python train.py --model="multi-label audio tagger" --dataset="read English sentences (LibriTTS-R)" --train_examples=15625 --time_shift_ms=100 --n_mels=64 --hop_length=160 --input="log_mel" --spec_augment=false --win_length=512 --arch="tc_resnet" --norm="groupnorm" --hidden_act="celu" --weight_standardization=false --depths=[2, 4, 4] --kernel_size=7 --stem="single" --widths=[192, 288, 432] --num_labels=200 --mixing="mixup" --init="kaiming_normal" --residual_init="scaled_by_depth" --optimizer="normuon" --muon_scale="match_rms_adamw" --learning_rate=0.004 --momentum=0.95 --nesterov=true --orthogonalizer="newton_schulz_5" --adamw_lr_other_params=0.0021 --max_steps=13600 --batch_size=128 --epochs=111.4 --lr_schedule="cosine" --final_lr_fraction=0.1 --warmup_steps=400 --weight_decay=0.05 --adamw_weight_decay_other_params=0
Rows from block 5, named by matrix and row number. Rows with one number belong to one channel. Each number is 50 + 12 x the weight over its row's rms, rounded and kept within 0 to 99. All counts start at 0. After the name is the row's rms in percent of the matrix's.
# convs0: first width-7 conv (model.blocks.5.convs.0.weight, 288x288x7), inputs 240-251, a 7 kernel for each
# convs1: second width-7 conv (model.blocks.5.convs.1.weight, 288x288x7, transposed), outputs 240-251, a 7 kernel for each
convs0.19 100:60 48 47 51 60 50 51 51 53 60 53 46 40 39 49 41 44 48 23 31 56 51 53 57 62 53 46 29 34 38 27 33 46 45 45 63 37 65 48 30 34 25 63 77 82 64 32 17 03 30 46 54 53 59 46 27 32 35 53 59 35 44 57 54 53 75 68 51 31 42 55 62 55 52 53 50 57 47 30 40 46 57 46 49
convs1.19 087:38 42 45 54 74 69 66 16 35 38 41 37 65 80 68 61 50 45 51 39 19 59 63 62 59 61 51 39 64 47 42 22 22 37 53 41 56 62 62 50 64 69 37 47 55 61 64 60 49 55 45 63 54 48 44 62 50 59 54 43 43 28 38 39 31 28 38 53 67 58 49 54 47 37 42 56 54 58 48 44 38 44 46 43
convs0.20 102:67 62 48 53 61 67 62 47 44 47 44 58 70 57 57 53 51 45 39 60 70 55 48 41 43 54 52 53 50 54 63 59 46 50 56 46 34 32 16 36 52 42 58 69 67 61 50 46 40 69 64 60 52 43 30 44 36 47 43 49 56 55 54 57 60 61 78 88 82 61 48 42 40 37 27 28 39 53 33 38 59 57 43 40
convs1.20 122:44 44 53 61 57 35 35 36 55 52 53 57 55 60 64 62 63 50 44 50 29 32 43 40 41 42 41 61 69 62 52 43 37 49 47 54 47 47 41 45 31 23 45 48 54 63 56 40 44 50 49 54 57 64 61 68 44 45 53 51 51 35 48 73 66 71 70 62 63 55 48 47 43 42 42 42 43 45 50 61 70 74 61 55
convs0.21 095:68 63 56 58 40 42 74 40 43 51 47 38 40 48 26 37 40 46 64 65 57 50 43 44 57 51 62 51 45 57 62 51 49 37 39 42 56 58 44 47 71 74 76 43 16 48 75 37 23 63 63 35 27 38 69 67 67 59 59 38 48 56 50 64 42 62 96 99 70 73 53 46 55 52 41 41 51 51 42 49 41 37 47 51
convs1.21 112:32 44 47 38 49 44 43 56 58 57 52 44 43 45 55 57 60 61 61 53 39 60 27 14 12 15 24 44 53 47 41 43 52 46 53 50 53 42 29 46 52 47 49 55 52 48 31 48 65 43 31 35 37 31 34 48 58 46 48 62 65 53 59 37 62 65 66 48 58 68 63 54 51 50 53 52 46 35 43 55 72 68 70 55
convs0.22 106:43 38 55 50 57 73 62 65 54 43 42 49 49 52 71 78 69 62 62 38 56 49 48 53 57 38 47 68 46 63 72 43 36 44 68 52 43 34 62 52 40 59 70 37 15 25 45 55 58 49 41 52 54 65 67 59 32 35 37 55 27 39 48 64 56 31 35 24 34 63 41 50 55 52 78 55 54 49 45 42 41 40 44 39
convs1.22 099:33 45 46 50 37 47 57 55 58 52 54 54 62 36 50 49 29 50 44 53 52 56 45 46 44 52 44 44 69 52 27 52 61 67 59 20 40 45 29 40 32 49 52 48 35 23 30 52 52 36 41 52 47 49 48 54 62 58 43 29 47 48 39 38 52 45 44 60 68 72 34 57 53 55 58 78 66 60 40 54 62 50 47 39
convs0.23 103:57 42 37 51 68 68 70 43 52 53 46 41 46 51 56 48 33 36 46 63 50 50 49 63 63 54 42 47 49 47 37 35 41 52 76 49 60 50 46 53 44 47 48 82 81 42 28 31 61 38 43 48 50 52 60 48 48 41 72 97 86 65 52 38 46 61 66 78 67 50 80 60 54 57 68 54 44 44 55 66 58 39 47 54
convs1.23 108:53 51 64 56 35 36 44 66 65 67 78 69 56 72 76 67 76 71 60 55 60 51 52 37 38 46 53 48 64 69 51 42 45 50 51 32 49 64 65 56 58 72 58 64 54 49 53 53 70 40 47 43 41 30 31 43 55 54 64 73 59 43 32 54 56 70 59 47 43 54 46 38 40 65 57 62 56 45 36 52 62 73 73 60
convs0.24 104:71 67 55 38 46 50 51 54 67 63 68 59 46 53 33 46 45 46 55 47 36 48 41 34 45 52 55 45 55 69 66 55 57 54 62 45 78 77 70 50 57 58 12 14 18 11 18 40 55 53 59 57 50 38 40 43 39 47 54 45 45 54 49 29 29 13 17 17 50 65 67 58 65 63 67 60 60 57 65 60 45 37 65 62
convs1.24 095:38 53 34 34 32 29 32 43 64 62 59 59 42 28 63 56 40 53 57 36 35 42 34 40 41 43 43 56 54 58 52 48 46 30 38 35 41 53 46 46 33 33 52 48 38 32 37 40 43 50 58 53 43 48 36 31 70 63 47 45 33 36 37 55 53 45 31 31 26 46 58 53 53 48 45 44 48 29 26 35 41 44 45 41
convs0.25 099:35 53 54 55 47 50 57 21 23 37 49 44 53 58 45 61 50 47 48 39 65 55 60 53 41 40 41 48 43 45 46 44 54 70 58 53 51 61 29 29 27 48 57 43 50 43 53 50 35 76 70 61 53 52 49 31 56 53 57 39 45 48 47 53 57 49 27 44 80 69 24 45 46 48 45 28 50 28 40 54 44 27 35 48
convs1.25 094:52 55 58 52 51 43 43 57 56 37 34 32 34 25 53 53 57 46 43 39 50 59 56 67 63 55 52 36 70 49 52 46 52 50 34 17 35 36 40 34 37 43 43 28 43 52 54 72 77 47 61 59 59 48 54 58 46 44 38 38 32 41 52 65 47 49 59 50 52 46 34 42 40 44 41 41 59 35 27 36 37 55 49 44
convs0.26 102:47 54 65 59 56 38 33 49 50 54 54 54 64 53 46 58 46 48 53 52 68 47 59 60 44 61 47 47 51 50 69 78 68 35 30 67 50 47 56 55 53 66 46 28 47 96 99 70 53 27 28 41 27 29 39 54 47 52 53 52 56 40 38 54 54 72 64 58 36 24 58 62 52 43 46 50 56 58 62 60 59 52 62 74
convs1.26 105:22 27 44 64 61 61 54 49 42 60 65 55 57 41 49 25 06 01 14 30 43 57 44 40 42 51 60 59 39 53 48 50 55 55 48 59 70 77 84 57 31 28 56 76 68 67 45 15 19 51 50 38 27 20 29 41 41 34 35 36 46 52 56 59 48 39 30 32 36 24 52 46 55 61 57 41 57 40 69 80 56 31 23 46
convs0.27 100:57 43 51 54 45 44 63 61 42 57 59 57 45 26 55 53 40 58 62 34 47 66 49 36 41 57 53 44 48 44 53 56 46 36 40 51 39 42 36 42 51 47 63 85 69 30 40 72 64 57 48 46 55 41 42 50 48 42 54 52 35 38 45 55 52 44 46 65 77 36 71 38 33 44 56 43 44 53 59 42 40 60 50 48
convs1.27 098:37 27 33 41 49 45 66 25 46 58 52 64 75 60 47 47 44 55 49 32 34 63 60 48 53 40 58 58 46 53 58 45 64 48 71 57 39 46 46 42 46 39 66 49 38 54 51 33 48 30 50 50 37 45 45 41 32 36 37 39 42 48 35 65 73 69 58 33 37 50 37 39 31 44 48 65 64 48 44 41 55 31 49 52
convs0.28 100:61 51 45 50 60 51 45 55 40 33 31 40 38 43 50 49 36 45 53 76 65 61 51 53 56 41 58 70 59 57 38 35 34 27 37 48 59 64 57 60 59 50 87 49 31 10 09 20 26 42 47 45 45 42 40 41 57 66 50 42 46 44 22 63 42 47 44 30 43 52 26 46 59 60 63 64 47 33 38 24 40 56 44 43
convs1.28 100:53 68 60 51 46 33 32 40 37 27 34 51 72 84 49 46 35 30 39 44 45 65 54 54 53 53 56 38 46 47 48 50 53 63 55 71 37 35 37 42 50 64 31 21 22 21 28 45 45 58 66 62 55 59 64 65 63 40 43 46 48 38 45 37 34 43 54 52 59 57 70 59 65 56 53 53 57 58 44 31 27 42 63 76
convs0.29 103:38 54 61 68 53 38 60 49 38 39 41 36 38 36 42 37 29 35 53 43 42 71 48 52 51 53 28 48 52 36 29 44 54 50 54 51 48 66 67 57 46 69 41 54 59 59 52 66 54 62 65 59 35 29 40 48 58 50 32 47 41 42 36 57 40 35 38 31 31 52 51 45 36 34 43 43 32 63 46 26 34 58 57 45
convs1.29 095:48 55 45 45 46 28 25 57 55 62 35 30 25 27 70 61 45 64 52 39 42 54 43 30 20 21 26 44 49 45 37 50 53 50 42 38 43 37 52 64 59 41 65 53 41 37 40 49 64 49 43 51 45 52 53 56 56 41 32 32 49 47 56 47 47 54 47 49 66 47 37 35 27 40 50 49 51 52 54 51 35 40 43 41
convs0.30 105:77 56 51 54 63 63 57 68 61 57 67 69 61 60 45 53 48 45 47 32 36 45 47 39 49 40 37 43 59 49 34 19 23 40 51 48 49 53 52 32 50 52 54 64 55 35 30 46 68 64 55 51 47 48 44 58 51 49 48 48 42 48 68 57 55 47 43 51 50 48 63 44 26 26 20 32 17 50 62 57 51 44 51 58
convs1.30 099:48 48 41 24 22 42 42 50 49 48 36 18 21 18 52 50 48 29 29 38 41 48 50 50 35 39 30 30 72 68 48 54 49 36 30 49 50 69 59 53 51 66 48 48 54 56 55 58 55 50 53 47 38 42 47 43 61 64 53 44 30 28 28 53 60 60 70 58 62 49 67 50 54 39 43 34 27 43 37 35 45 37 55 49
convs0.31 100:26 19 38 43 32 43 57 51 53 32 41 62 62 56 44 55 45 45 36 42 24 30 48 49 44 53 62 55 59 51 60 53 36 45 54 63 28 49 63 49 32 33 69 39 45 99 68 24 28 53 54 40 25 31 37 31 62 50 51 40 48 48 49 38 46 48 89 87 55 40 69 62 52 48 38 36 34 40 50 51 61 60 54 65
convs1.31 102:61 51 60 67 52 36 39 53 54 53 45 34 29 45 64 47 40 54 46 51 57 62 43 35 22 42 65 67 72 49 42 36 48 38 18 29 48 66 50 54 41 46 37 36 55 36 78 57 55 67 69 75 57 64 79 77 54 58 44 45 62 58 41 35 56 57 32 54 50 54 49 45 38 49 60 71 60 24 43 53 77 71 60 62
convs0.32 098:51 39 33 39 62 79 64 37 50 44 45 40 36 52 44 45 39 25 40 54 49 44 45 56 57 46 44 50 52 47 58 47 41 29 37 38 39 44 19 10 24 46 48 39 41 58 51 29 28 49 32 47 54 58 76 80 55 44 55 58 48 34 30 50 57 57 42 52 47 48 43 58 86 55 57 54 50 48 42 47 54 59 60 42
convs1.32 096:46 32 24 38 51 57 49 64 39 33 37 52 52 52 37 42 53 52 54 57 45 47 69 66 58 53 53 47 46 35 50 47 49 56 44 57 73 59 42 33 49 56 68 55 46 56 68 76 94 39 46 45 41 47 34 36 42 50 59 63 60 62 60 51 56 55 49 47 42 52 52 56 60 74 51 56 40 44 35 56 49 62 73 72
convs0.33 099:65 74 71 44 33 53 31 40 63 60 57 50 43 46 40 28 35 43 43 42 62 62 60 45 46 57 47 45 64 56 39 27 61 82 79 46 56 41 24 43 64 49 72 64 53 51 53 44 16 56 47 47 55 48 44 37 52 53 43 48 27 14 24 46 55 63 69 56 56 46 21 29 68 77 47 26 31 67 66 38 33 30 45 58
convs1.33 102:51 48 47 31 37 39 34 50 36 28 61 68 63 62 46 48 58 54 52 56 53 46 38 40 45 51 42 31 58 49 45 54 48 52 50 39 40 55 75 71 61 50 54 49 40 59 61 55 46 45 53 51 41 44 47 34 37 35 32 32 33 36 49 60 60 51 52 57 60 57 52 49 49 65 70 66 56 72 46 49 39 39 33 39
convs0.34 099:77 69 60 46 51 51 50 49 47 30 40 60 62 53 35 44 38 40 39 43 53 30 17 40 64 64 57 45 52 36 45 57 57 57 52 44 39 51 57 37 35 36 39 48 58 51 50 35 49 65 49 51 53 55 70 55 33 47 56 52 47 49 71 34 25 37 25 38 54 63 72 62 43 47 68 71 57 51 47 53 63 64 49 45
convs1.34 095:26 33 33 47 51 51 49 40 45 52 43 36 32 35 66 65 53 41 47 48 48 47 36 49 61 69 65 49 43 46 46 37 31 38 52 49 63 61 43 59 64 57 34 35 38 51 41 36 36 46 30 43 46 52 57 52 37 42 36 38 31 27 33 35 45 44 48 57 58 50 41 42 33 39 46 51 46 53 54 56 61 58 40 31
convs0.35 098:48 53 36 37 32 39 82 55 50 45 44 49 51 54 34 38 37 27 43 71 78 48 32 47 40 36 41 41 43 40 50 56 62 47 46 40 74 63 41 53 56 54 11 27 38 28 18 30 44 37 44 46 50 39 37 54 52 43 40 59 45 48 54 59 50 47 50 46 48 51 45 62 66 57 50 48 48 62 51 53 52 46 44 63
convs1.35 099:43 54 58 48 37 28 36 80 74 63 57 49 55 66 63 54 57 44 43 40 48 41 46 41 31 35 47 52 38 38 42 41 34 43 52 44 32 33 47 62 58 53 41 31 27 34 36 32 16 51 55 66 67 71 41 42 45 66 78 67 50 37 50 44 41 40 40 54 56 50 38 45 51 55 63 66 57 22 34 55 56 44 45 50
convs0.36 103:26 41 32 21 28 53 55 38 41 56 60 55 47 37 51 40 49 60 62 63 49 34 36 44 56 50 55 76 55 54 48 43 46 63 64 42 47 33 31 63 60 61 60 41 11 05 22 54 66 65 63 41 43 59 57 44 54 42 32 55 72 70 54 54 58 67 76 65 36 55 48 47 44 29 28 30 48 49 49 47 46 39 49 63
convs1.36 092:33 36 30 47 66 56 68 49 55 59 58 32 32 39 44 51 43 42 35 39 44 22 28 34 45 56 60 59 44 44 42 39 35 46 44 66 79 36 42 47 42 53 57 50 24 29 35 45 59 42 29 29 40 40 53 52 77 66 44 51 57 37 29 22 34 60 66 71 55 45 35 50 48 49 54 55 66 43 54 49 46 57 44 45
convs0.37 101:38 30 31 44 60 49 48 51 58 79 76 51 47 42 54 59 52 42 20 16 19 52 52 48 45 46 37 15 57 56 42 34 32 43 40 51 40 28 55 66 72 74 48 63 58 55 65 62 56 44 50 49 48 53 57 51 42 46 69 89 75 74 69 46 40 46 36 52 68 53 69 43 39 42 45 56 69 53 66 53 51 68 62 51
convs1.37 105:48 53 45 47 43 38 55 48 38 35 30 31 43 42 29 47 44 36 37 42 48 54 48 62 65 57 55 56 75 65 68 45 41 46 40 53 67 66 38 27 33 47 51 65 65 55 64 56 48 24 34 48 54 54 44 29 50 64 77 52 51 40 41 48 41 53 50 58 52 53 51 51 39 43 45 46 38 54 39 38 42 47 52 37
convs0.38 102:56 41 28 28 47 43 46 38 45 59 50 52 48 49 69 47 28 36 50 67 65 45 39 45 54 53 49 41 45 51 53 54 58 55 34 69 88 58 46 46 49 23 40 60 53 26 14 18 38 41 39 36 46 54 67 52 47 50 37 51 62 61 50 40 40 49 70 61 39 49 33 27 30 60 50 20 27 54 44 49 52 38 44 64
convs1.38 106:46 50 56 46 49 43 36 67 59 61 53 38 19 37 63 60 35 45 47 58 83 34 30 31 46 57 66 46 59 54 55 47 50 41 41 63 52 43 41 52 57 71 24 11 10 16 34 30 60 64 52 65 58 50 41 30 40 47 59 50 56 54 26 59 51 35 35 48 64 49 46 45 50 62 66 45 40 43 51 23 34 53 62 60
convs0.39 102:58 46 35 49 53 54 31 39 61 53 59 40 39 52 33 35 41 60 57 55 67 48 44 46 58 74 65 54 65 65 51 43 45 29 28 76 58 41 60 73 50 53 60 65 53 40 54 60 45 74 56 42 53 47 50 47 51 40 49 45 48 47 66 36 52 49 39 41 60 48 55 71 49 37 52 57 40 51 42 43 45 34 34 43
convs1.39 090:59 62 53 49 58 51 49 61 77 72 65 58 45 44 64 61 59 53 56 57 52 56 66 63 61 43 54 62 43 46 56 51 43 45 51 48 75 55 53 46 57 44 42 36 50 62 56 60 57 42 50 47 38 44 39 43 50 65 72 67 57 52 62 56 54 48 42 37 21 34 45 45 46 56 56 59 45 54 54 57 60 59 59 58
convs0.40 101:48 42 29 28 44 64 54 65 37 36 39 39 56 55 59 52 45 41 59 58 45 65 44 45 49 39 40 45 58 44 43 35 34 37 49 72 80 53 53 39 50 58 31 31 45 26 27 31 49 30 34 48 56 62 43 31 15 34 36 47 36 42 42 44 41 52 63 51 48 69 35 70 75 61 50 40 39 40 47 48 42 44 60 56
convs1.40 108:56 53 48 60 66 59 46 60 35 33 40 38 32 26 60 48 43 43 45 48 58 52 42 39 38 53 48 30 68 56 46 46 43 58 69 74 72 54 41 29 24 45 40 27 33 36 21 33 59 44 34 46 59 80 70 69 47 47 52 45 40 47 45 55 50 44 31 41 42 43 58 56 49 45 50 34 51 36 42 45 61 54 49 55
convs0.41 102:44 24 41 51 38 47 60 48 49 40 46 49 35 42 47 38 50 54 60 70 41 40 33 46 72 59 58 41 68 55 62 78 75 51 40 50 48 48 48 41 38 46 97 57 40 52 57 24 31 64 54 54 58 49 48 52 27 37 64 56 31 45 59 57 54 58 71 58 35 30 24 23 49 81 48 35 23 65 54 52 50 63 56 51
convs1.41 094:56 51 53 57 57 65 62 60 52 46 59 57 49 56 35 46 37 49 47 37 32 71 56 59 54 66 44 41 51 75 73 74 62 48 43 49 57 65 51 40 25 25 50 35 34 44 57 64 61 24 35 44 61 59 50 39 46 52 66 67 59 48 44 56 56 56 55 51 45 47 49 58 68 49 47 41 42 56 42 34 43 60 53 43
convs0.42 102:88 81 46 22 21 59 76 48 48 51 46 57 85 71 53 37 39 34 37 76 62 56 45 49 54 48 50 49 57 69 58 42 56 49 41 36 39 32 46 46 28 31 65 54 58 68 72 78 77 49 44 61 63 61 54 52 30 51 56 50 28 27 25 26 47 52 58 71 63 51 71 53 39 27 29 51 57 38 52 56 45 38 44 40
convs1.42 107:35 46 69 50 52 57 71 54 42 39 49 54 57 65 21 32 47 54 51 79 71 56 66 49 49 45 39 53 55 58 63 63 64 53 44 30 27 24 31 27 40 51 53 57 74 69 54 56 57 62 56 47 48 45 59 64 44 44 43 55 52 52 40 54 50 50 55 50 53 65 70 57 49 32 43 62 54 53 47 54 66 59 56 59
convs0.43 099:62 51 54 55 48 55 53 49 53 54 58 36 41 51 51 51 50 62 54 43 34 46 34 26 33 45 45 35 51 46 31 46 40 27 26 43 65 47 51 46 31 37 62 50 34 55 66 50 77 39 42 60 57 48 47 41 33 49 50 47 52 39 56 46 37 34 36 41 57 88 40 44 66 41 37 55 55 43 32 28 33 38 36 44
convs1.43 099:70 61 63 56 63 55 60 62 77 79 70 66 44 32 48 32 28 24 34 44 61 68 58 57 54 46 43 46 42 47 48 57 45 39 43 50 58 68 49 29 32 43 67 77 60 62 58 52 49 70 59 62 58 50 46 37 50 51 60 50 50 57 47 33 37 32 44 43 39 42 50 48 38 46 43 59 41 45 66 62 51 33 36 32
convs0.44 100:52 53 47 48 50 36 38 45 43 47 53 42 46 59 58 50 37 45 35 41 68 58 46 37 41 43 39 50 55 46 41 45 47 56 60 48 42 35 59 46 46 48 54 60 53 52 61 76 48 56 53 55 46 55 73 63 65 62 41 66 57 71 68 62 39 45 73 72 60 26 45 48 55 53 68 64 61 26 25 63 77 49 46 42
convs1.44 099:50 58 49 51 69 62 52 57 42 33 29 41 46 51 59 48 44 47 57 59 49 29 38 39 49 57 51 73 47 24 38 59 67 55 52 29 22 12 33 57 52 48 65 70 66 49 38 45 64 42 50 40 50 52 61 68 48 63 65 63 72 72 53 58 43 47 39 29 53 57 45 47 36 38 32 47 53 46 29 59 74 74 51 35
convs0.45 098:50 39 32 46 53 63 48 50 38 35 40 49 45 40 61 62 51 33 48 57 55 55 54 66 61 54 51 40 50 41 46 55 54 49 58 45 38 53 41 36 32 27 46 41 66 63 60 66 56 42 44 50 44 48 69 76 43 33 40 44 65 73 77 66 49 48 49 43 45 49 71 53 41 20 17 49 52 51 47 57 52 48 41 23
convs1.45 102:49 41 40 41 52 59 61 51 48 41 50 51 46 56 40 49 60 50 42 55 46 34 41 45 60 64 61 40 52 77 71 63 51 44 37 48 48 43 50 44 57 46 44 68 80 79 62 68 54 40 56 80 92 64 57 59 36 44 49 58 47 58 60 41 32 44 50 61 56 58 47 46 59 58 63 64 65 52 33 28 53 52 34 28
convs0.46 102:43 44 52 55 54 43 52 60 39 33 62 69 69 58 34 45 63 54 43 44 39 30 37 41 41 53 47 51 68 56 42 39 43 52 50 79 78 59 37 40 31 37 47 56 72 73 56 40 22 68 64 57 48 35 39 53 34 55 49 41 54 54 66 47 54 57 59 50 69 65 66 63 58 48 44 45 56 52 50 59 51 42 42 49
convs1.46 113:67 74 57 43 48 45 43 69 79 68 53 62 72 74 69 70 68 61 49 42 47 39 32 23 28 44 53 52 41 43 44 39 38 37 31 29 36 49 58 67 67 63 49 52 50 56 71 66 56 42 47 50 38 42 57 66 55 55 57 52 49 58 62 51 59 57 57 48 49 58 57 35 33 42 50 51 43 33 38 48 46 40 38 43
convs0.47 099:65 54 44 43 42 44 74 57 59 55 54 55 74 61 49 55 45 39 52 59 41 24 21 32 38 50 60 58 43 67 63 65 48 43 52 44 78 51 50 43 41 40 40 45 50 31 05 09 28 74 64 71 65 47 49 53 61 58 46 45 51 64 51 51 46 46 53 44 40 53 46 40 41 47 76 67 51 50 75 62 45 42 47 45
convs1.47 095:38 47 44 51 61 60 53 64 53 50 53 55 42 40 52 49 55 43 41 57 87 22 29 40 49 55 59 47 49 45 42 31 24 30 49 56 67 67 60 63 51 79 34 12 17 28 46 54 59 42 40 35 47 57 56 44 57 77 67 55 40 46 63 67 57 40 47 60 67 52 31 37 49 46 46 37 46 33 31 43 56 55 58 54
convs0.48 097:55 54 51 40 41 45 44 56 65 59 57 45 42 40 55 49 37 38 40 28 34 35 45 62 68 46 44 49 52 57 59 45 47 44 31 55 73 67 54 43 54 45 42 59 67 83 75 84 47 48 62 65 51 49 47 51 59 57 52 43 19 29 42 69 45 39 63 58 54 46 44 47 43 53 50 62 76 62 49 40 31 37 56 64
convs1.48 107:35 11 17 24 39 40 35 58 58 76 84 80 61 36 35 33 23 29 30 33 45 64 74 92 68 46 28 23 71 67 55 40 43 57 63 29 59 90 71 76 45 36 41 67 75 70 75 65 58 72 61 49 38 31 43 51 65 52 49 39 30 28 32 52 30 37 38 44 41 49 52 63 67 54 47 54 68 57 50 60 55 42 25 41
convs0.49 101:53 29 33 50 68 60 37 52 53 39 39 36 38 46 38 47 43 46 52 37 32 46 51 55 67 60 52 50 71 37 34 51 69 50 51 45 52 44 50 47 34 41 35 44 32 33 25 42 56 31 50 61 71 51 30 26 53 57 46 48 38 28 57 39 60 63 63 44 44 47 34 43 50 76 84 60 50 36 32 40 73 70 63 32
convs1.49 107:40 57 60 53 38 38 33 30 33 39 43 37 33 44 37 41 39 49 53 55 60 35 52 54 55 47 42 54 61 56 49 42 39 37 41 66 51 43 40 40 49 55 35 40 38 34 31 35 58 47 49 44 46 48 63 63 40 43 43 41 56 57 51 41 26 30 46 52 42 40 42 54 52 42 45 45 54 60 58 69 68 72 38 21
convs0.50 103:43 44 35 45 52 61 76 46 29 48 76 64 46 60 37 61 46 45 63 41 49 47 35 34 47 52 54 49 57 38 44 66 72 58 55 43 55 73 49 54 56 43 39 48 56 67 68 54 39 31 57 70 58 41 40 64 52 61 54 51 65 71 49 20 34 32 24 43 50 59 36 42 66 70 59 34 53 55 65 51 36 43 61 57
convs1.50 091:45 57 55 60 57 36 32 54 49 57 59 62 67 50 45 46 37 48 66 71 62 42 47 38 44 49 52 49 48 53 25 47 43 50 48 46 34 45 47 42 63 74 52 46 49 56 57 57 48 45 48 59 82 73 60 56 36 44 48 38 45 48 58 62 41 35 46 51 55 48 48 45 36 61 53 51 39 74 58 66 57 60 45 38
convs0.51 101:61 54 48 37 49 60 56 29 45 64 68 45 37 58 23 30 54 63 60 58 56 47 52 59 41 43 36 38 55 56 71 71 50 31 22 45 36 36 35 34 51 57 32 31 47 46 50 50 65 32 35 30 51 56 48 56 52 57 45 38 25 36 43 47 69 45 44 38 54 56 63 55 32 39 62 65 92 49 26 51 69 67 52 39
convs1.51 098:52 48 43 37 39 45 56 38 42 59 56 57 50 60 43 58 65 67 43 32 53 57 42 18 33 40 58 66 66 63 56 61 68 75 83 57 48 55 57 42 36 50 49 52 44 45 54 50 50 52 60 50 52 43 48 52 48 46 57 60 59 56 61 73 66 66 58 46 47 61 38 53 56 58 46 45 40 56 50 47 45 49 60 57
convs0.52 101:73 53 25 36 38 42 53 53 47 41 38 39 47 57 52 42 33 41 48 55 51 47 44 50 65 63 67 40 60 52 33 30 44 45 47 30 56 75 74 44 53 34 50 72 62 49 59 74 76 43 56 55 44 40 50 62 52 66 59 39 54 45 40 43 49 48 50 50 76 68 67 32 22 29 51 60 44 40 67 65 73 77 71 62
convs1.52 114:59 42 30 42 55 48 55 60 45 52 45 50 57 66 36 53 65 61 68 48 36 34 59 62 67 54 53 73 44 40 26 08 23 42 57 59 62 77 57 39 41 43 56 54 50 61 70 60 55 42 38 44 47 54 64 67 48 58 52 45 43 50 50 74 67 49 35 40 43 43 41 46 41 45 41 49 54 54 50 44 64 64 57 49
convs0.53 098:56 33 41 39 51 59 66 44 42 51 56 65 59 42 68 65 52 48 59 48 47 56 50 45 40 54 46 34 41 48 49 56 66 72 66 34 53 55 53 42 31 32 58 43 31 63 75 78 56 58 56 49 55 57 53 60 72 43 44 45 52 59 66 54 54 55 51 44 44 56 54 50 45 37 48 45 50 60 53 32 39 44 44 46
convs1.53 096:43 62 53 48 53 55 62 82 85 82 86 66 44 31 34 37 34 36 49 39 31 52 38 35 50 64 54 54 51 46 37 27 35 35 35 60 72 77 68 64 64 55 61 82 80 75 60 48 43 42 62 61 64 54 44 33 31 43 37 47 54 59 69 59 56 54 56 57 47 47 34 43 42 41 33 43 46 78 69 60 63 57 51 61
convs0.54 102:47 54 57 61 62 52 40 44 67 57 50 43 64 73 41 43 56 52 44 40 43 58 70 62 55 56 49 45 58 54 43 29 30 50 57 53 39 59 59 59 48 44 46 37 33 20 22 15 31 53 53 66 61 38 33 47 49 36 42 49 44 51 64 33 36 50 64 69 41 33 58 38 45 59 55 55 48 61 37 44 57 50 44 38
convs1.54 103:46 44 52 44 43 52 69 62 49 47 41 51 58 75 38 42 58 65 42 31 30 52 43 43 46 56 50 55 45 38 36 40 54 56 60 55 54 50 52 35 24 36 47 29 26 39 41 34 30 59 64 59 50 40 37 47 34 47 59 52 48 43 37 68 44 34 37 38 45 51 43 52 45 62 65 61 53 45 48 32 29 30 42 43
convs0.55 105:48 67 54 48 44 64 47 54 56 57 53 46 58 53 78 77 52 30 40 57 49 36 56 53 50 49 61 46 46 31 38 47 52 45 41 55 65 50 43 37 41 58 30 81 84 58 42 56 47 58 45 51 57 58 53 58 51 56 46 47 60 68 66 55 67 53 49 63 81 53 37 60 69 45 61 63 51 40 49 50 39 38 58 58
convs1.55 100:44 35 40 63 52 64 59 30 45 53 57 53 54 62 55 42 36 34 37 35 53 76 54 51 45 56 63 60 62 57 50 48 47 40 48 42 38 35 53 56 49 62 65 48 52 67 53 42 54 31 36 39 53 63 57 52 42 42 45 52 50 49 69 43 41 61 75 64 54 47 57 76 72 71 52 45 54 64 61 48 48 46 60 63
convs0.56 104:49 28 38 49 43 38 51 57 71 56 41 36 44 60 51 33 37 41 44 51 42 78 65 44 32 49 59 74 55 40 46 53 41 39 53 68 59 40 27 40 54 54 59 70 88 74 57 51 34 52 66 80 63 60 63 41 53 59 48 49 53 57 44 46 48 45 54 65 73 55 42 35 36 36 42 56 44 33 42 38 51 44 48 47
convs1.56 100:51 65 57 43 59 55 32 38 47 47 60 62 69 71 30 42 38 39 25 30 33 51 54 65 56 58 58 47 48 58 66 50 48 52 56 38 28 34 43 63 83 68 31 40 72 88 74 73 52 54 52 49 34 18 39 54 57 33 38 34 48 51 77 69 56 52 38 39 40 48 67 64 68 46 30 20 33 56 78 86 67 58 37 27
convs0.57 102:46 57 48 45 45 38 31 46 52 63 68 65 64 49 53 59 67 67 53 64 72 47 76 71 64 56 57 73 31 59 73 73 49 52 54 35 37 40 46 41 48 71 46 46 51 58 51 61 50 36 45 45 46 39 39 52 46 56 56 46 39 56 69 30 33 50 67 41 49 59 47 61 44 41 54 44 46 50 50 35 60 57 48 68
convs1.57 105:51 49 41 56 63 57 58 52 47 50 44 42 44 70 65 56 57 45 55 55 42 53 28 24 32 44 65 73 43 50 61 62 56 55 55 37 37 40 31 27 33 30 53 51 47 33 29 39 62 38 47 48 51 58 55 55 31 31 37 48 51 50 61 69 47 27 35 48 60 66 50 54 45 49 40 43 49 52 61 54 47 38 44 53
convs0.58 104:55 72 58 38 43 54 61 55 47 46 66 57 43 48 44 71 78 69 50 40 51 54 35 37 46 55 64 69 51 56 51 58 56 47 60 54 33 36 42 37 30 63 60 40 41 45 49 55 51 49 36 43 48 52 68 62 46 40 25 39 55 39 50 46 29 35 42 43 33 34 58 60 39 24 24 39 54 68 51 49 66 58 44 38
convs1.58 100:64 53 58 58 59 50 38 68 81 66 50 53 56 50 35 45 53 54 43 37 48 62 52 47 45 56 60 67 55 51 61 52 57 37 23 47 54 54 45 44 40 44 41 39 52 56 63 54 40 30 32 45 56 71 53 38 36 40 56 54 55 54 50 59 37 17 27 33 38 45 36 30 34 38 38 41 36 44 43 49 55 57 53 39